From a checkpoint of a small image diffusion model.
Model: 10.5M parameters, 48-pixel images, arch unet, norm layernorm, activation relu.
Rows from block 5 of a small image diffusion model, named by matrix and row number. Rows with one number belong to one channel. Each number is 128 + 32 x the weight over its row's rms, rounded and kept within 0 to 255. All counts start at 0. Numbers have three digits each.
After each channel's rows are labels from the 100 images, of 14976 (inputs lightly noised), where the channel reaches its highest value: "top examples" is what is common among them. Only what is clearly more common there than usual is listed. The data: stained colorectal tissue patches (NCT-CRC-HE-100K). In brackets: how many of the 100, against the usual share in percent.
# convs0: first 3x3 conv (model.enc.1.2.convs.0.weight, 192x192x3x3, each kernel summed), inputs 0-191
# convs1: second 3x3 conv (model.enc.1.2.convs.1.weight, 192x192x3x3, transposed, each kernel summed), outputs 0-191

convs0.155:161188100112140114129086143132091147183075097148114155121134109135110137124203141118155059154130101097125163143204157063162136129111152121178170112084132099182160103095108066117092126103167125096148182098143108104172071179145125142162127132115132137165120152122140112128064134118150071172158101126089111097112126100121097146148149120130092127150205075198162124172099111185095146104168145133097075157131165102064133117118113103181085207148124108112110114114138177151112105135196157164120097134196169055093153097092102098106117132117134135147139195137113147059131143100125105109
convs1.155:106141184137112098116155125173120086131153108190141083115080116128145139148121189168119135091092093185160146118108148098045073135050125112116111070130161157124119175163113117152130148116099122110126095113155139118004108101167117147139107142078114173172107172134085075111154071118128165147152124142159156117091139149094126133147116137120122075155156162174118101159134228140147073126138130103121077154137131139149131166117145164129185125146164144131134177146119095091119163138101097115166066121139111151074111111128180098124155178168160149152115060088166173143066066088102126140
top examples: tissue: lymphocytes (100 vs 11.3)

convs0.17:127094192137101138173137068094157136101169089112111133114155133153171115169141147140173120153087110142126093218131207077101132079140063110107126106109117107200111083099147088124192137119149154122175102161154137128125088118143152133103140059161091137124062112149153137118127158121130152134108127092152167136094188115105143111134088077211145098146081134149084126159119165229056197088138109135104134154144109151152116163106117071140114155149117091120111115157092167110069098147161167081135110100173140189150110127096108130130086112095132158093118154171117162169087127163150114123
convs1.17:127171059114146149130097132126073168115091156145116162067131126126085142122137096176155195122124064123100078099167148180090127181125140134109104110127083159084169163113130112095128067167083180111115164142086137121160102082134167057156095143142146100154124157154098107093072105139104133152132083163132156145128102117110134149130123181123083086117230131157123162091107118090179142054112135112170107141116084121156116114072141146187149121146079091124103131120064104149139130112106124110077137139071148160201121079150109088141147172157122168077153108078059133129157135086118097109
top examples: tissue: lymphocytes (56 vs 11.3); tissue: debris (38 vs 11.1)

convs0.5:187148156161116088110125161114172104134101083137117144109086113124102104190102148052156147087183137121114097109073076126126122158127150119146093113143133149159151157087154130158103138112125089119154094126177103120128139157146186147151116113158056144125138140099092131098180143212143125160114133106237173180122082169122132084144115147128191112102099106162134148170069108142178088111178105114119120091085109081115065111138138081089076128123130121111173073139143114118198104100114151121092129138119128157125170125160125162121162131165134068189170120163127149118200198114097171080
convs1.5:113093143116113185092146100150109045131140123188136164138145142171130155101134173155147152114128076148086124045157148090131126107120138132159137138133115172139117084123113103127179158123109149137101095123078060139144183151117109134137127077098116115171216167138082103138114163134178107139144124182126178102139196097119101170096118145171092128138168086135161094162145123178114066128150041114239200087126132090123113135128148133137135130067140136126163205137108111175111122082118134092148063154141110131150093130100107085096145091135193146161136128136142120114075112098124081142
top examples: tissue: mucus (40 vs 8.9)

convs0.188:100086182178126109097138156163093134184141113215128142138193102148124145087115126096106085133138183109138152120148174086133116107139104160185161112119121123172111158112121073126122083112168099162127184091092122177094156129188135122136119094123118191121098067127150118045104107078185145169140185113156187091083113121129173114119128126143115143132048105070172151121118170153133124120154094118142111094130138090103125082134155067124133084139155126119105128141159213136124098116086100137110147182115132067097135147060145113102139140155156134186173105121127152118178052114126141195
convs1.188:140103161141133127089146176079118098127087131092121101137138141141124181104096097086075114105126130119195059151117139099163125134118109127133130182149121117117108090093059119158176126105166146152100110143144082104116141160102150160120133153113133098151175144131120115119170120097117133122139124181149083197180129088169179065121076120111152127156135127194129100072154149114129104150155078154176093050131131119083175109141176063080118152101178140108170155137117144044138174103116125204191084124148126132121121094080144149133192161110169096068158095156121186072117102134138078176
top examples: tissue: mucus (52 vs 8.9)

convs0.134:117086114156149123160182123166145128146144066105139181113156099133092153103133181091101074102133101146141109055123153141097104142130145096155124128098056134157157056138134094105094125187152102092168122103146168130153173114089111102162140169034086133152094141090136121099151130087162131102165124105151123106146152136121131201169108156074080124084155108143126136199134168123174172101196156138125121148155120133104199143106125121110050112169088097116121182147144173125135157101136142111161166167056176111147108148155176120129097163168076141177084089158101135127163088104108136069
convs1.134:156152196157150148197156103196172110126170152125109154135160148116179120143168106152127135158095066138149113165128087154074084120121172188124144108073196111059082136094091112113069131095145146139126201111151134108075093165095123170134175100121162189125172150156165078097123070114135176148107102123134105153148098119138153151145152077109145129081099168138111165136092143083163135153134103134040162145157090112134086141149117134146154140139151112173095140151116100165114066112107119201146097165206088130156133181171126104134135090116166088133079168140156131162109160127123120153
top examples: tissue: normal colon mucosa (30 vs 8.6)

convs0.127:055085086161122118049163131161197132124136124148125149138186136129161133143105162092108138151186151145149136093161120110136106136145135170128108148161165180127141061115133073124091112063132127160106129137119104150118134158078207083157083121110140142148127070150120049137121095116226101092108128097155110202101172141123113147115155143080144088144079073113168134097126100157091108138113113109137174088130149105097086182125130115136115089112119180107092143089112132089135124146078109091104108130102124096215085092150133157161131108079103132136082118113128049126084162162148196138
convs1.127:140158143164073137114085178108120087143112072132180146152074120164102144126138130055134060164121175130143126154100097107141095182195143086140129106140088145181139142139121084091084117116110186175158168124100167074121119126149126156149147126137129093137157149158176168105184088112050110101127115146086131127148099068146138114122103149120176101077223194096144185091071155114084166174143138115106203167131137111120091135107156149188149094116136119140138165122120131136123122108148153135160136142168191102085097121164139196111059164120073182134103138106129151119163144111157135134
top examples: tissue: normal colon mucosa (96 vs 8.6)

convs0.151:135147127122134136191144158159116153154124174214113122117120135121092136116142135114141135149172101130105122096107127137158107144124165121162134168159149113141101126185125142127110118104168113178126121101119105068088076127126135125195149101131092127110196069095140099186094128079128087084144135214169106155133125083126153121121119055133078160095074162103088128142087078134129092154144149163082154092117134143142172131147150071132170106032133116124144087077136135126116160057058121157162094165179140176168118152125197177151147203143137148115074183112130151102100085094088152157
convs1.151:131159130122084131128119163156084120125111135055183127098116121078124091146116101164134107154128098135116129086153117126116158152132112076128103153176138115113138209094137066162162095106073083107163107165172079086170123090161079142108124059108147169072111161175127128153149156139136083140086142097142171094135116180191103163103101209040138178178121175118146121122131164140075147122088173119104101171118170134109180137070114117159125179213127140123139078116153104139130145149138110121113157131113146071136119121145096175098092176125092136169153140090171058119115092097121090108
top examples: tissue: cancer-associated stroma (37 vs 10.8)

convs0.181:197133216073115131107125105105086131145106171201125113118112113124093129154144120139115133134131113137144133192173214141114109171154085137159120135126144073079082116101112093121128184121140097141109079119134125104153134126105104128090155163067142124113240187148100144150137120134080121180102146105136123100121116107145130141095100120105150166109176131119137137151156158188124123141114145160124115139140064134094148148081115123131142087101123149078196096128102112106105078163151129194178113142068124151052141136141118070107136154166169117119132182144115154110117044153030178125
convs1.181:076100094110136105149113131170118176121106066128131106150143111107117164096114122108090171104185090082076108152139045135122125143104092129129124129082142175138107168145120137123120098093124135138143179099188119138130100141137109089139134093063119207132181111126114135144141132184133129103132192136118209097133172158198065128140107120111095127144164149068107163124144130105145114163167118132086149139170167128110049158171133129151180148111174120070085151137141102087133119150181204140131099112187167144131134167102071129118085179110112106142097083148223139060105157146137102092
top examples: tissue: mucus (55 vs 8.9)

convs0.29:227147228118106152117173084185116077184147063173117104111089121140115060158210103161129137125106114108124139132112101094187157126124086116134141184091123139095100198143104125078117098127142045109131080125144178116118139111144108128114172164121177156110104137166156138118146099105148140131139144141134173106131117141076118126124162140142112139148138171190148130172075110145091106143148183119149117169101139154157121133140122148148143194084135073144171099117148154079231159137110159117170134093151111128125113081132154175108086164139112109140104119142132089107106124049147118181
convs1.29:063106126165061081143145121052114115186112145143125074102199132057156101118160091108110100135138125142141128118153183142178136142088147148167139140169122062134082038125111150189165138125147104150144144150121147130144094137112136164120161112156147125121055151094160172158126085132168175116225095115165106133132075191053139145132090142127126086111130074083141187142111132075158147129157174057056167128119113091158109109114134090065144091126175139127096097133092101122109126153095126158110086138106077166121107111133110099122105160110149106133121127152145146128165096096147166135
top examples: tissue: smooth muscle (42 vs 13.4)

convs0.1:164144182065125125168127165150081156128197114149143159118126176184092093101166128124167126121079131132171146099134155122157164088132138135123106100086094154105141069171097124100127101161167209106173156079099138103174105134136106133137139146150122170017122076167115120077156164152129055111102166145140149131097114141143102140131120110168125188087122113115158086201108112132151122086109190139108132157143140103118090181112095099087152135152077143145129169091122077168138122148123138091046147088137131142177111137119147139131117102089147072145125147160165102134184036108110128080
convs1.1:108144078086159107120155154117132140120063116090162081131188059114112108141129127131135114210149134179126083174085096147144102142128159087142146141100128152088123112100127120155151164120137077156120092210178102122136150147207131109157136135098136110184124171133164160144133129083107153169139107131159123120165147169127120158158126097160101160182115140160094183136094138086094085176121124139187173142031102151138123186167129177143088127102197100106139204130135147119114150091119120154129120104102176102076162074147063157139158112124123075105161097114136094143180167093165099182
top examples: tissue: debris (44 vs 11.1); tissue: cancer-associated stroma (30 vs 10.8)

convs0.112:161065140094123115103119111170166133071123115190099137158117086123098147089144104192076139104128152154102134121143176141077119117155116134091109140115129187138092097112081169141140163112084138116168103098159118121156128106171137147107255119200124126098123081128141113164131123151129089125162145126087131106133150103135096111113117111098148128113121135127159193101189090135133115132196111161145182093105134123139122117125140136101176141117101101079131107179134178137148119148122089156116127125130106161039139118099085146129133114108101128163082186167132140159051116134132255084
convs1.112:095151121157157124083172108120129113181120133111155059152150096136122122137139109110084095132147114109151155143207110104091124136079072115175113139143105157086105123148112175177162086185105150127101178146095123148095160135100144105146100153134159121170119193157165176140127201185139097096149147073108199096128154157068110164145154162109130136125184129126108065122118089140134087140110088241142168090159167117143163152149153144152142135115146105140084168132151116176101155120099143096132104160176168087176109133118127053118116154109167059140159052129145114128137119149142063080
top examples: tissue: smooth muscle (67 vs 13.4)

convs0.102:164177129073087137122153106137108107129118069046146141106171125193074137096113115122206174096137105100160169148152059109161112103155178161153099088139136102168113147143147140164162139158069129115165182145156092161105120089141116119165129100164116130112116125142136123111095158111118095081118144126181116135091131114093079134128142101178126164131143173122128127150170133061100076118112121105134086089123184115114119116164141113164145140108149101164152173091190076102097149138117139116115131145138124114108154121090155146215093151107216084102109178176132227065096146145148054123
convs1.102:160121138149163153067092086138105133139150140101059141114077076081151152114199113083095135101174094088111048179101123116095152189136084136097106181169172129078142176127136154141088133130132177155077167085141141118140134183128126117133069148120160143164161169185163166099094148143046131114144136102099148132159153160145079161104177143125152168123125130146081139128125134153100074117126192158125162164106098172127179146141159086129122076167098117094107153113173138113146113114188116133135073147117239159154141103134117130143131168116129085136169083098113146143107173104085130101
top examples: tissue: lymphocytes (95 vs 11.3)

convs0.32:132127097147131116168151151137131151067113165089160127150074086129135057144131117105080118116161135115084159086087162139144133130131143114128107109144123109140122100112116146144115122140082130115114118103114122141176161133098102109136090245106167113170096044107167115133150074104114104114157085124084089062146149173125123141093149129121134134088248169149082096137138108111127133097122163155107109119141113145170156138120130136152127145133134126143116073110085128138130121112110082121206113120162145132140130107145095151127129126111111139119079142143136162117185255135103111255
convs1.32:169114175193167091123128172141109124186126172134126207150134201130146109164127094103148108185120094146172121130164144143125164149137027177130152157098110158131163168142137063201139165081108133116158171032120097152164115137146122135168105081174079112106174146155114117146152150090076119132172109100118164106149113133130086121125133156166164158134083071176135149125140145113134094134121109089146112127113110102149080161125094173111086135152119088057139124134154095099109167111170158160158089157062118117156140106186075085150081145135081144144134109133147078164121140081112126076
top examples: tissue: tumour epithelium (54 vs 14.9); tissue: normal colon mucosa (44 vs 8.6)

convs0.26:095104148128211115101097121141154132176087101174149155135142143098114166082127133048093117176132117146133131162180125120103092134155137102191156100146167149173111089135145118150114087149188139153130106102048116101115079173074065146146131124070135189149124095119136147132100164076190125145136148133156095173071131101119155126190103122137107118133139091171124121117180140153069121156092139123166141119185178177114134095154121087149167116150149157086039128134118102135095120112134110065173075157164096124086142159155135136077094128154165127129132132124099192219175100097140132133
convs1.26:174132079179066105147174127131143119162173095120103078127178067128133094143168097185169103140083176152160134130087091103131137073079127136127130119123076159078204156097037143201180090106090101118087141154124139121063104139128130093105115132095114135089136135113128130121102096092143154096120107161109123086152079119153132172089083136196165099121062050125163170119169139099182125127149182148120115117122109100139101123171147134133137125131106141162134107090117128113196152133098131117100162166122129068099151113084143122134176206077148088111164139098179159140167130117122166130
top examples: tissue: lymphocytes (43 vs 11.3); tissue: normal colon mucosa (38 vs 8.6)

convs0.67:155090121172063134133065168154166119107124078221122144123142136142147131133136138068105166133093181129140132126135138094152123151128142065114114134116184127088126114175127143151020157128114081088142132104152125118156147148125106102092082203170101088101097096167132138164116118110204165141101149118099147101149118114134154170094197092124139150087180072121118189157123141176139083112123139175136101131128110140088146129143128120167131100109099083130164146098129071120076169127112163106050111101180087103092161143130200121109168217154154167105104116117147118103126118144102160179
convs1.67:155105101176096124168101101150099126140183163060116134119121141051117140123108165109120127115154056164093118117112094076097091122128126160152122114129100094106135217170124071117079091129058114123121153074135106146055101175155094124141118103149167223147071131123103138104160181136083113176089121090153095199142135155153137179143070159071198084145143156122104137127158143090153070161110109093138166119147093062188107139125150098077182135142161174147083135144160130141152151168159110125120150158132130144101125127117134057152147128149097102114123153169105124122103142091153118101
top examples: tissue: cancer-associated stroma (47 vs 10.8); tissue: debris (31 vs 11.1)

convs0.37:182154091110217122136084096186165135182096080149147066102091127097099054075165100125130140116067128159169137151118084103160122124118131129148163103109111178142138199090136092105171061107106084151115138124106112134144070141131126141094115117146140121160122116142135165151035166197151084131129087083150175096156110170103122154165119116149148101184128135122122118116067098077131146151125132113128124086144126170124105065125115134065089154097153130127155113169180133112139185137142139099115136158115122174166138110116134150149147151073142160092110131170165045124168143077153065178
convs1.37:138152164127075134155210117173114079133119122104137179126143188133152138122058179132128074121165112098078155138181148147150074108090106107119146098149151058117081080111178128167125113130179178118159098099150109188134179114150126135143167144116146074084126091105083119141145074100112146133114193182120113136141147088120131102169092083053149129143168038141129116159141129138077114134125086126095182123103135062165192140117111095117115138166136135200154156095109077185138129124151131120078127163133119125090147133157169128135133093198095177113107151143123151135118079161143182121
top examples: tissue: tumour epithelium (33 vs 14.9)

convs0.91:136151042159110108100153098171111121124099116132131170129130119139123153142144092051163136135133098183089102147132109162136134141148109141127140152071088117112226145025125225132145120106095090163116108156177086152161126136195116156095153173097089156144081068077147102154117126158114126161152086164172119124128120109133133131121149144190143159139119109111196130108084164138113102131127112117126119092105122144090128115128162118120115171151101099127099096098122087149180137071129172162216131136185175136151134112117173124127134109099152049105136207133130196134093076161117107096
convs1.91:170146165154151173133139095131116185092161088169086121111042108191163128130157147149136130161126138107194125119107160129113100097163168125074087090125114122108131146128041110094115091163188151111163074061073213121160130073150147188119132131111158126131187187181138136137171080129170131133139141104167127132096141105062116099158076139093130150085151085140116151128081094127153127094122167112129151111130129159161130150103140190111139105128146108077150146156175131118140082137095120121137119108099155167133222106142181149068094090110183109085151125117181142125100151160124167143
top examples: tissue: tumour epithelium (53 vs 14.9)

convs0.143:126121147103145116147118102123133120101160098096123149117098150093121081157136164128201118191121163127150132081121073140119138107124104106132117113133129162166119020115133108139142104108186155118144125114154206185134086132150122121130131116118123098091077155128100156120121233046116093180070149061132128092168119148070089113118159145143117125194175117198134091156075125078116118216093164130133115134163109119132133129201093168146097178122141154130089137078147075147111133129126148082086117156147091157175142131095083203157117116098164117120123188124105159118151133099114092115
convs1.143:152171111159157131163126146174124144151066124132112079170184159127105139156120141063136134115168131139133125172099138148119132130148144092142105130138150092014147139103151102117109168093102127116084100098070143060090223135113151113136150142131149116152107075130135153206075127117086102108125175161111154152086119120164179133152104163077174121151134189156154170185159157089150088085159077154146064144145070151124140118158115146123125157181156124116144171147123094137166149099085099152178130155079057139113135113113130080135127135154144096161117046150166132140141131108155155051
top examples: tissue: adipose tissue (91 vs 10.3)

convs0.156:146133126063121150178114118072112181077100143096102133149079149114166173072142104196180143169052101126096132119077186125145152090127148126142130087164085081148142096139158092108166126164162120138186154163118060139119142089142209126094095147152037146158150110114107136111132077132107083108126086089141105150116149119100111140104065118131088119125106182165120123087146127076157201135142151163115151132135149148157141167119075160176106153092132142122112170160080167099072131142090116158124160135153128146144111169142123123114145158022169128113138163098107102139134103130137091058
convs1.156:078119136123153188092140115157096157114090167128153141127107074153135107169086114082042071132178186142167095088108121175132091131148078104130136130160115087157111121132117150125080137135196144104089128135170136114190109163114077126169083111129171133145145103159106087143160114118165146071136115184154137129106081110117141161116177160157094221108155124116139107119073103168074105100107092111105104100162108118148190104093127135117107054197141165173080124164133139213108136158174118118156130127091098132081171105170147143106172091194137142160137130107119165133088134109163174141
top examples: tissue: lymphocytes (87 vs 11.3)

convs0.148:109086107092190105141161089095122156145199103159117110122090125156166160095221140069108143143117137129096127110161021107087105080168118127108083077126112142130103073122150137162074121174119100169073003157174134163104112136075144119122188091090075146169054125113072138172171148142120123175172087152141119138126099177135141138125130101121112134121138110120164167125122115106151181117150114113088139110135064140123163107107110135138130143136148115161089118109130160124128153141138166119119159148189104111152108141129190118150156111080134147116134141151113147134090141090156064055
convs1.148:157190124103081091082085151135166097122099104091122130160181129117138111117119076100135142113090113149193171137143114190112113013133183064153122151139110116114172111109036171122187130172099187102088181136163134082158090154197063109119158108130148120100093125092122099091119085134186136126096121100140151121149085105135132168114116138147172166152096167109127116141114163134144078125132186126131115150124133120125073106111127135150097090106099058101157130144148154133116126176115073139110117137153137119126076103138177122081111141083200102120095091087128099147133093132166190076
top examples: tissue: tumour epithelium (45 vs 14.9)

convs0.9:095214164137149104119160077131081075127140159141141168081142133179113125121083136144194125154132076118111115115129215126148153144101147121121169157126163102124101126092155111144114175114107082093151141093138104098138119121120117102159161065157136119183139146099140103133164181111169143101056185112070081157140126146111105101121150101135076102133090118123090106103121133097110130150126157115172113091141152115134119129124120150135090255095183134110097111186137164133105134110124143146083100071130147154125126114127143181101100120090057142140127171130127063181130133145171153107
convs1.9:111190109145135147153057117100109128083162160140119121151181131085122123146141143157113104123127131074129130080115140053121131086115134124138120151080185105100146143170155096034156145128102151191110158103094185122112161106070101133105126157077104149102117141087071095101135139147118123174198065128124084075117102131153126190168142130150141187133168156039152133127112106139113123124140126179097138132109101136154077129154096116118170141131093144178165124127154090114111154129098142125198219162127151154160150146105100098149130142139110163086159046077081108136109113078114204120
top examples: tissue: adipose tissue (74 vs 10.3)

convs0.157:140098100043146141131195092152102105104129094157108101168172129120112110216076115142130128134147121120099190157091168165179070179141121088159141155093172094140162155110111121110122121135122094112138094145125181185160130129103118157134141118109142183073153154110088119062107161151158124211125117056096154134088131116109114172148148133127224098076156097082146108115123154120138106138106164108111131117140010151033099118119136083121125133158123098076130111074112156098127146135128168163123104118133128125101123117120195096096153133091138148145136103094100145196106154130153153119
convs1.157:099129086117116141141040126066126149116102170167148131145149197143162078114129145075161102101067202150195139131082095099146112074080112147094155108115101128082140102110068107158099102120120125114119118114155129126158128134170128109081141176117137124130175129108070108190174183173079154106167113193151123094086084112171100125173111120121148117108186136076140157117092097141111122163140179101163173101112203117150155158093120194137072096160104111131121142158218182127172143165089143105128101134100156139159093115162116147085149093103113152094143100130172121108083123113156104125
top examples: tissue: tumour epithelium (90 vs 14.9)

convs0.94:175123046235109122139111152077158096164132074193145096123144090133129099072101122255077136113126099088080124174129111135101136158141093176142141099129131126152135138111120172117109141130090113109130091126144150155086126106110134146141136144145146125122191172122162196118106106141158116070098129098134115140092123105126162088160153225136128111144115079147124147188204154073152169119079089123106109094074093176144132154137134119131130126118118134120148201110099142135169157134042125130164101131132116126075128135099132142127121170180095155153153140098126127098157143145069165160
convs1.94:059078127056143141117132122139174115095110128138140107108084129170154137107149108098123097152162114154168093093194146027145115158098127131090123141113097133073136212123136162158118134100134084134148158131157101109137121103082135157157074106103132170157120090144108150127133131142124159120139086090129165161158147175056128150136135041097102179121026140197122153085133136154144066088152085120102182168165123083154176098122140127157179070104084134142126180146147144103103103096174092097159110129120116134158102060120098126124120098177159123163179145109133178118094093111161140148
top examples: tissue: mucus (40 vs 8.9)

convs0.43:109142069087136098129148119088075152117116092143140139163178125103082149138166144153127136144142109150129134158172209166127144153166119074128185131121148125122148127133111156174164125113135052118092133082109138110128050087121095122147142094052198140123222233139055129093147137135135153074081129146135081106141124112173119153141122129129186165165198099083150091137129148128121126163107144106148122098144115166096119132132150080154154093187188124101104150169139115157143125132190173125129151125147173086120145109082145110171169159049078099132139173130122150164117161145152115164
convs1.43:137176150127111152090139109120186157118156144130094044149137084122139142108177117051158125155148105108199114129162110118124148066157111134169060109188153126105168163150102174141093133148102171207102126107155139125143172131158163108162130104179140126118071177123114159154049112167097146135114100124103188158074106131113101086130139148089124062099113138163135165171161137053198127110146145144154109105147158157131111151115179137124139124162101142136098143117087112070123188176169134115102119164091125122148131156202129152106070112113165105150132104107114122029141166096123084119
top examples: tissue: tumour epithelium (45 vs 14.9)

convs0.14:143052151000131119146175140120122145152153085137126141106131155143130129117111120131105135161064088124086149167161113159132145123140143136129111064104130134137151118085105186108106140113130140168114091141102107131064120149129113122112093092098103150112248063092118175102135068088085156137136140108116069084104086096175088186159154146097140179124081181122096140079185131137093110133134143111140092107133135173116090151111168110078139114138109127150125153115146140048128140130077115150107196138153138083043133151123176115132166119203153132136113100147109105138098133134172135136
convs1.14:140160062088065126103133110171140101150144150107144139108141090093167110114105083137070088137103157086141137107118107169105149112090160087200088181087162134099084121151133129087155140122164103163082110105099152163179151072080125141161062144134098146037139126097101113111090132110100059122137164154093112119167149120159138145112102133109080080118123157118130121155180115143130117147109165106160099189144091135143105074085108086151091080128143104130087133124152124083114079112113131119100133066122116075145184144097109062132195244149169097115161151094078177130126132143118119123
top examples: tissue: smooth muscle (34 vs 13.4)

convs0.40:126141165114153124141060115154109110127175112085113181166115140155159122145157132167221144108144098129131131138105076141164137109113154174158156170110136184165123133025123088111134181144133080114043113119183135159171133097154120146183167140165145223073141085170135142087051164158132079142123077111149140146112107145121119141131121182070107169157096131148162119108110100141155113117110146151114088115108135201118131129115094111094124173121151095125111194067150066125087142149106086125080127150137179105106126155099145111125125135145112104087148071138103065145092072125137148161
convs1.40:118159112130146081151142119166150109137098119148143059130105168128093140083135148086054107131128136130182089130180130149144112192120118127080145160154133138122169121108126112091091113105157144129094139155120146217054123125086118094113103102151088141166133139118131069135167102123154157142137150091135096176148152121171161056158109104167148000086130176131131151115141110174114122159150158107062163118145140101089094116113149122067176105125162115192142136165146174132148199148142135119155137130111149132182150153106149137106104128178074128165057167035170134139165158149118103126
top examples: tissue: debris (29 vs 11.1)

convs0.164:169196112122136151150143128104145082166141118096120104146103171103121151145130120154112107121090099114070116085090149137118140136126144124073078119043115120132105250135108146129119180147117127109122123149135138154096137105113093114101121100137118111126132123144143095137118090080168141217116129128092144099165106131135104151131095178176164129143141255174104105169121145120194123147133090133141148158176104119160161131138139112165166116158110107128141178144108143159102042143157082131112174193146172086078134103078132106151085093133136118165102124163172106157090164129123150170
convs1.164:134132116148111094109170122139147134137143190134143158097142109146105131112077094170148124150144100114140171110166121129166110123079108105126114116194089192104120060118119149138111119112127133093153144079139126122180136132150147128129135088116088143162203157094080152132143161115093104082083127150142143158074174141160076061108149135159142087171000021092100095109131163139114170135123187138105143151072158086125161136119112120168135106114105137108109108182094169160142154149134116067136088146128096107103166107175131151143133179134163125110154135161071133113191076125134103106
top examples: tissue: mucus (37 vs 8.9)

convs0.83:088096191161097138156105121100099120148091142176126111157079138100137166191106111069120139120094200111102136115098112096123100205059160140119080107107142113153223123143118167147081142095125109145109090124139120147140153135132144104125171107206094124118167142171094141125087176168057132161115114153157186152155135158118088124158141121132151123107127096105150134255220114138118121113116141108144097178109139112196166133098129143095121089161155127127156159137092154143123157108125161129085114114097120156150111156134145130118148099187176143116143133071112112039120155114104149161
convs1.83:155135054108122123108137082113126128120092106149128182103172149132113092101159094175131107139168145074126137132110068084191107101185143140134134124126119168191186128133127157166133079123119111088082149146126121133080116223075201160067152142106112138130157127113110111084148149146150152113099135109115113191094136125127044177125106122099137140140160095134120148123145152193123112102183115084127114130161126103155091076088147180131098102044054106131128090119208132116107096132144135112086180146130141158119178124136134093102154126131077137108123172187188155123170174148186123093
top examples: tissue: mucus (54 vs 8.9)

convs0.109:091102118075112130165126152116127128138133107079118119132160107139163139148091122186171110127080096121111115101099128252037078113117136151162116151144157129172095052156086127144174137129140145135121121105128117132129101166142110100134157137072122141066118085112160103106067163086129152166160109123157147172166110175133096140132110144126167102146152113150142095187101115152163178136137120110156141172059162148120136124089187137122153130147100126114175132122131118101171155128099135059066075164119141117169078101116110102135111103206183132143101105144126063189195167127179155062
convs1.109:129204058158124145103154106161154100118138147138170138131081061100065158209179131083140208122126113093204147182139092164132135200145130109050115095116133152105149121139106129117123109122188140079099138174111153123135120080088164076163146184141190112151160176152109203129136083149127141129070135136130133161126124056157117136112187146137126106140109076080090114107139133117120051075129103169126148123187166153063113130155128158148085123138099141122149116095047128110094129147141132210131118131130099100090125123121167137107149140114121149131138150133089149132165128127122154139
top examples: tissue: mucus (48 vs 8.9)

convs0.80:231121153163170125161075109083119152173114119171161128120115127067109154110196162136070101139077159127189105117148178167127124112127152086111119065071136126120130117123084122120088118163148163138134107163126110121179095145040111152167086135113124070120074162145122135135138094096112098171079093121102144093105079178139136161145108151115146082118131151091104100170141150168118176128151085164138130166147195125080163121139174028199143109104089158139146098128112074110105101181136105102159135126157117129142092125159121115128104140217126117187132135112126081118165136121115171127
convs1.80:121158103118093161146178148170139131144157126146124096139147196168087102182146085089170102135107065103091166114121143163112173062101110131139135083124132170173153134105061153153186110165106082141155137100119130142113132109148138095112180118072136171099168107124099116146112150161200177082145153175152144106141127069142137107136177126178107152163068168127225152103092129097105108103084094061149057075144145121192079128095140141117121166133104101084115132086109146154138112074115132133096088151110104061108170124079150087051134094111161133138156100128132095114127144130167143144
top examples: tissue: lymphocytes (90 vs 11.3)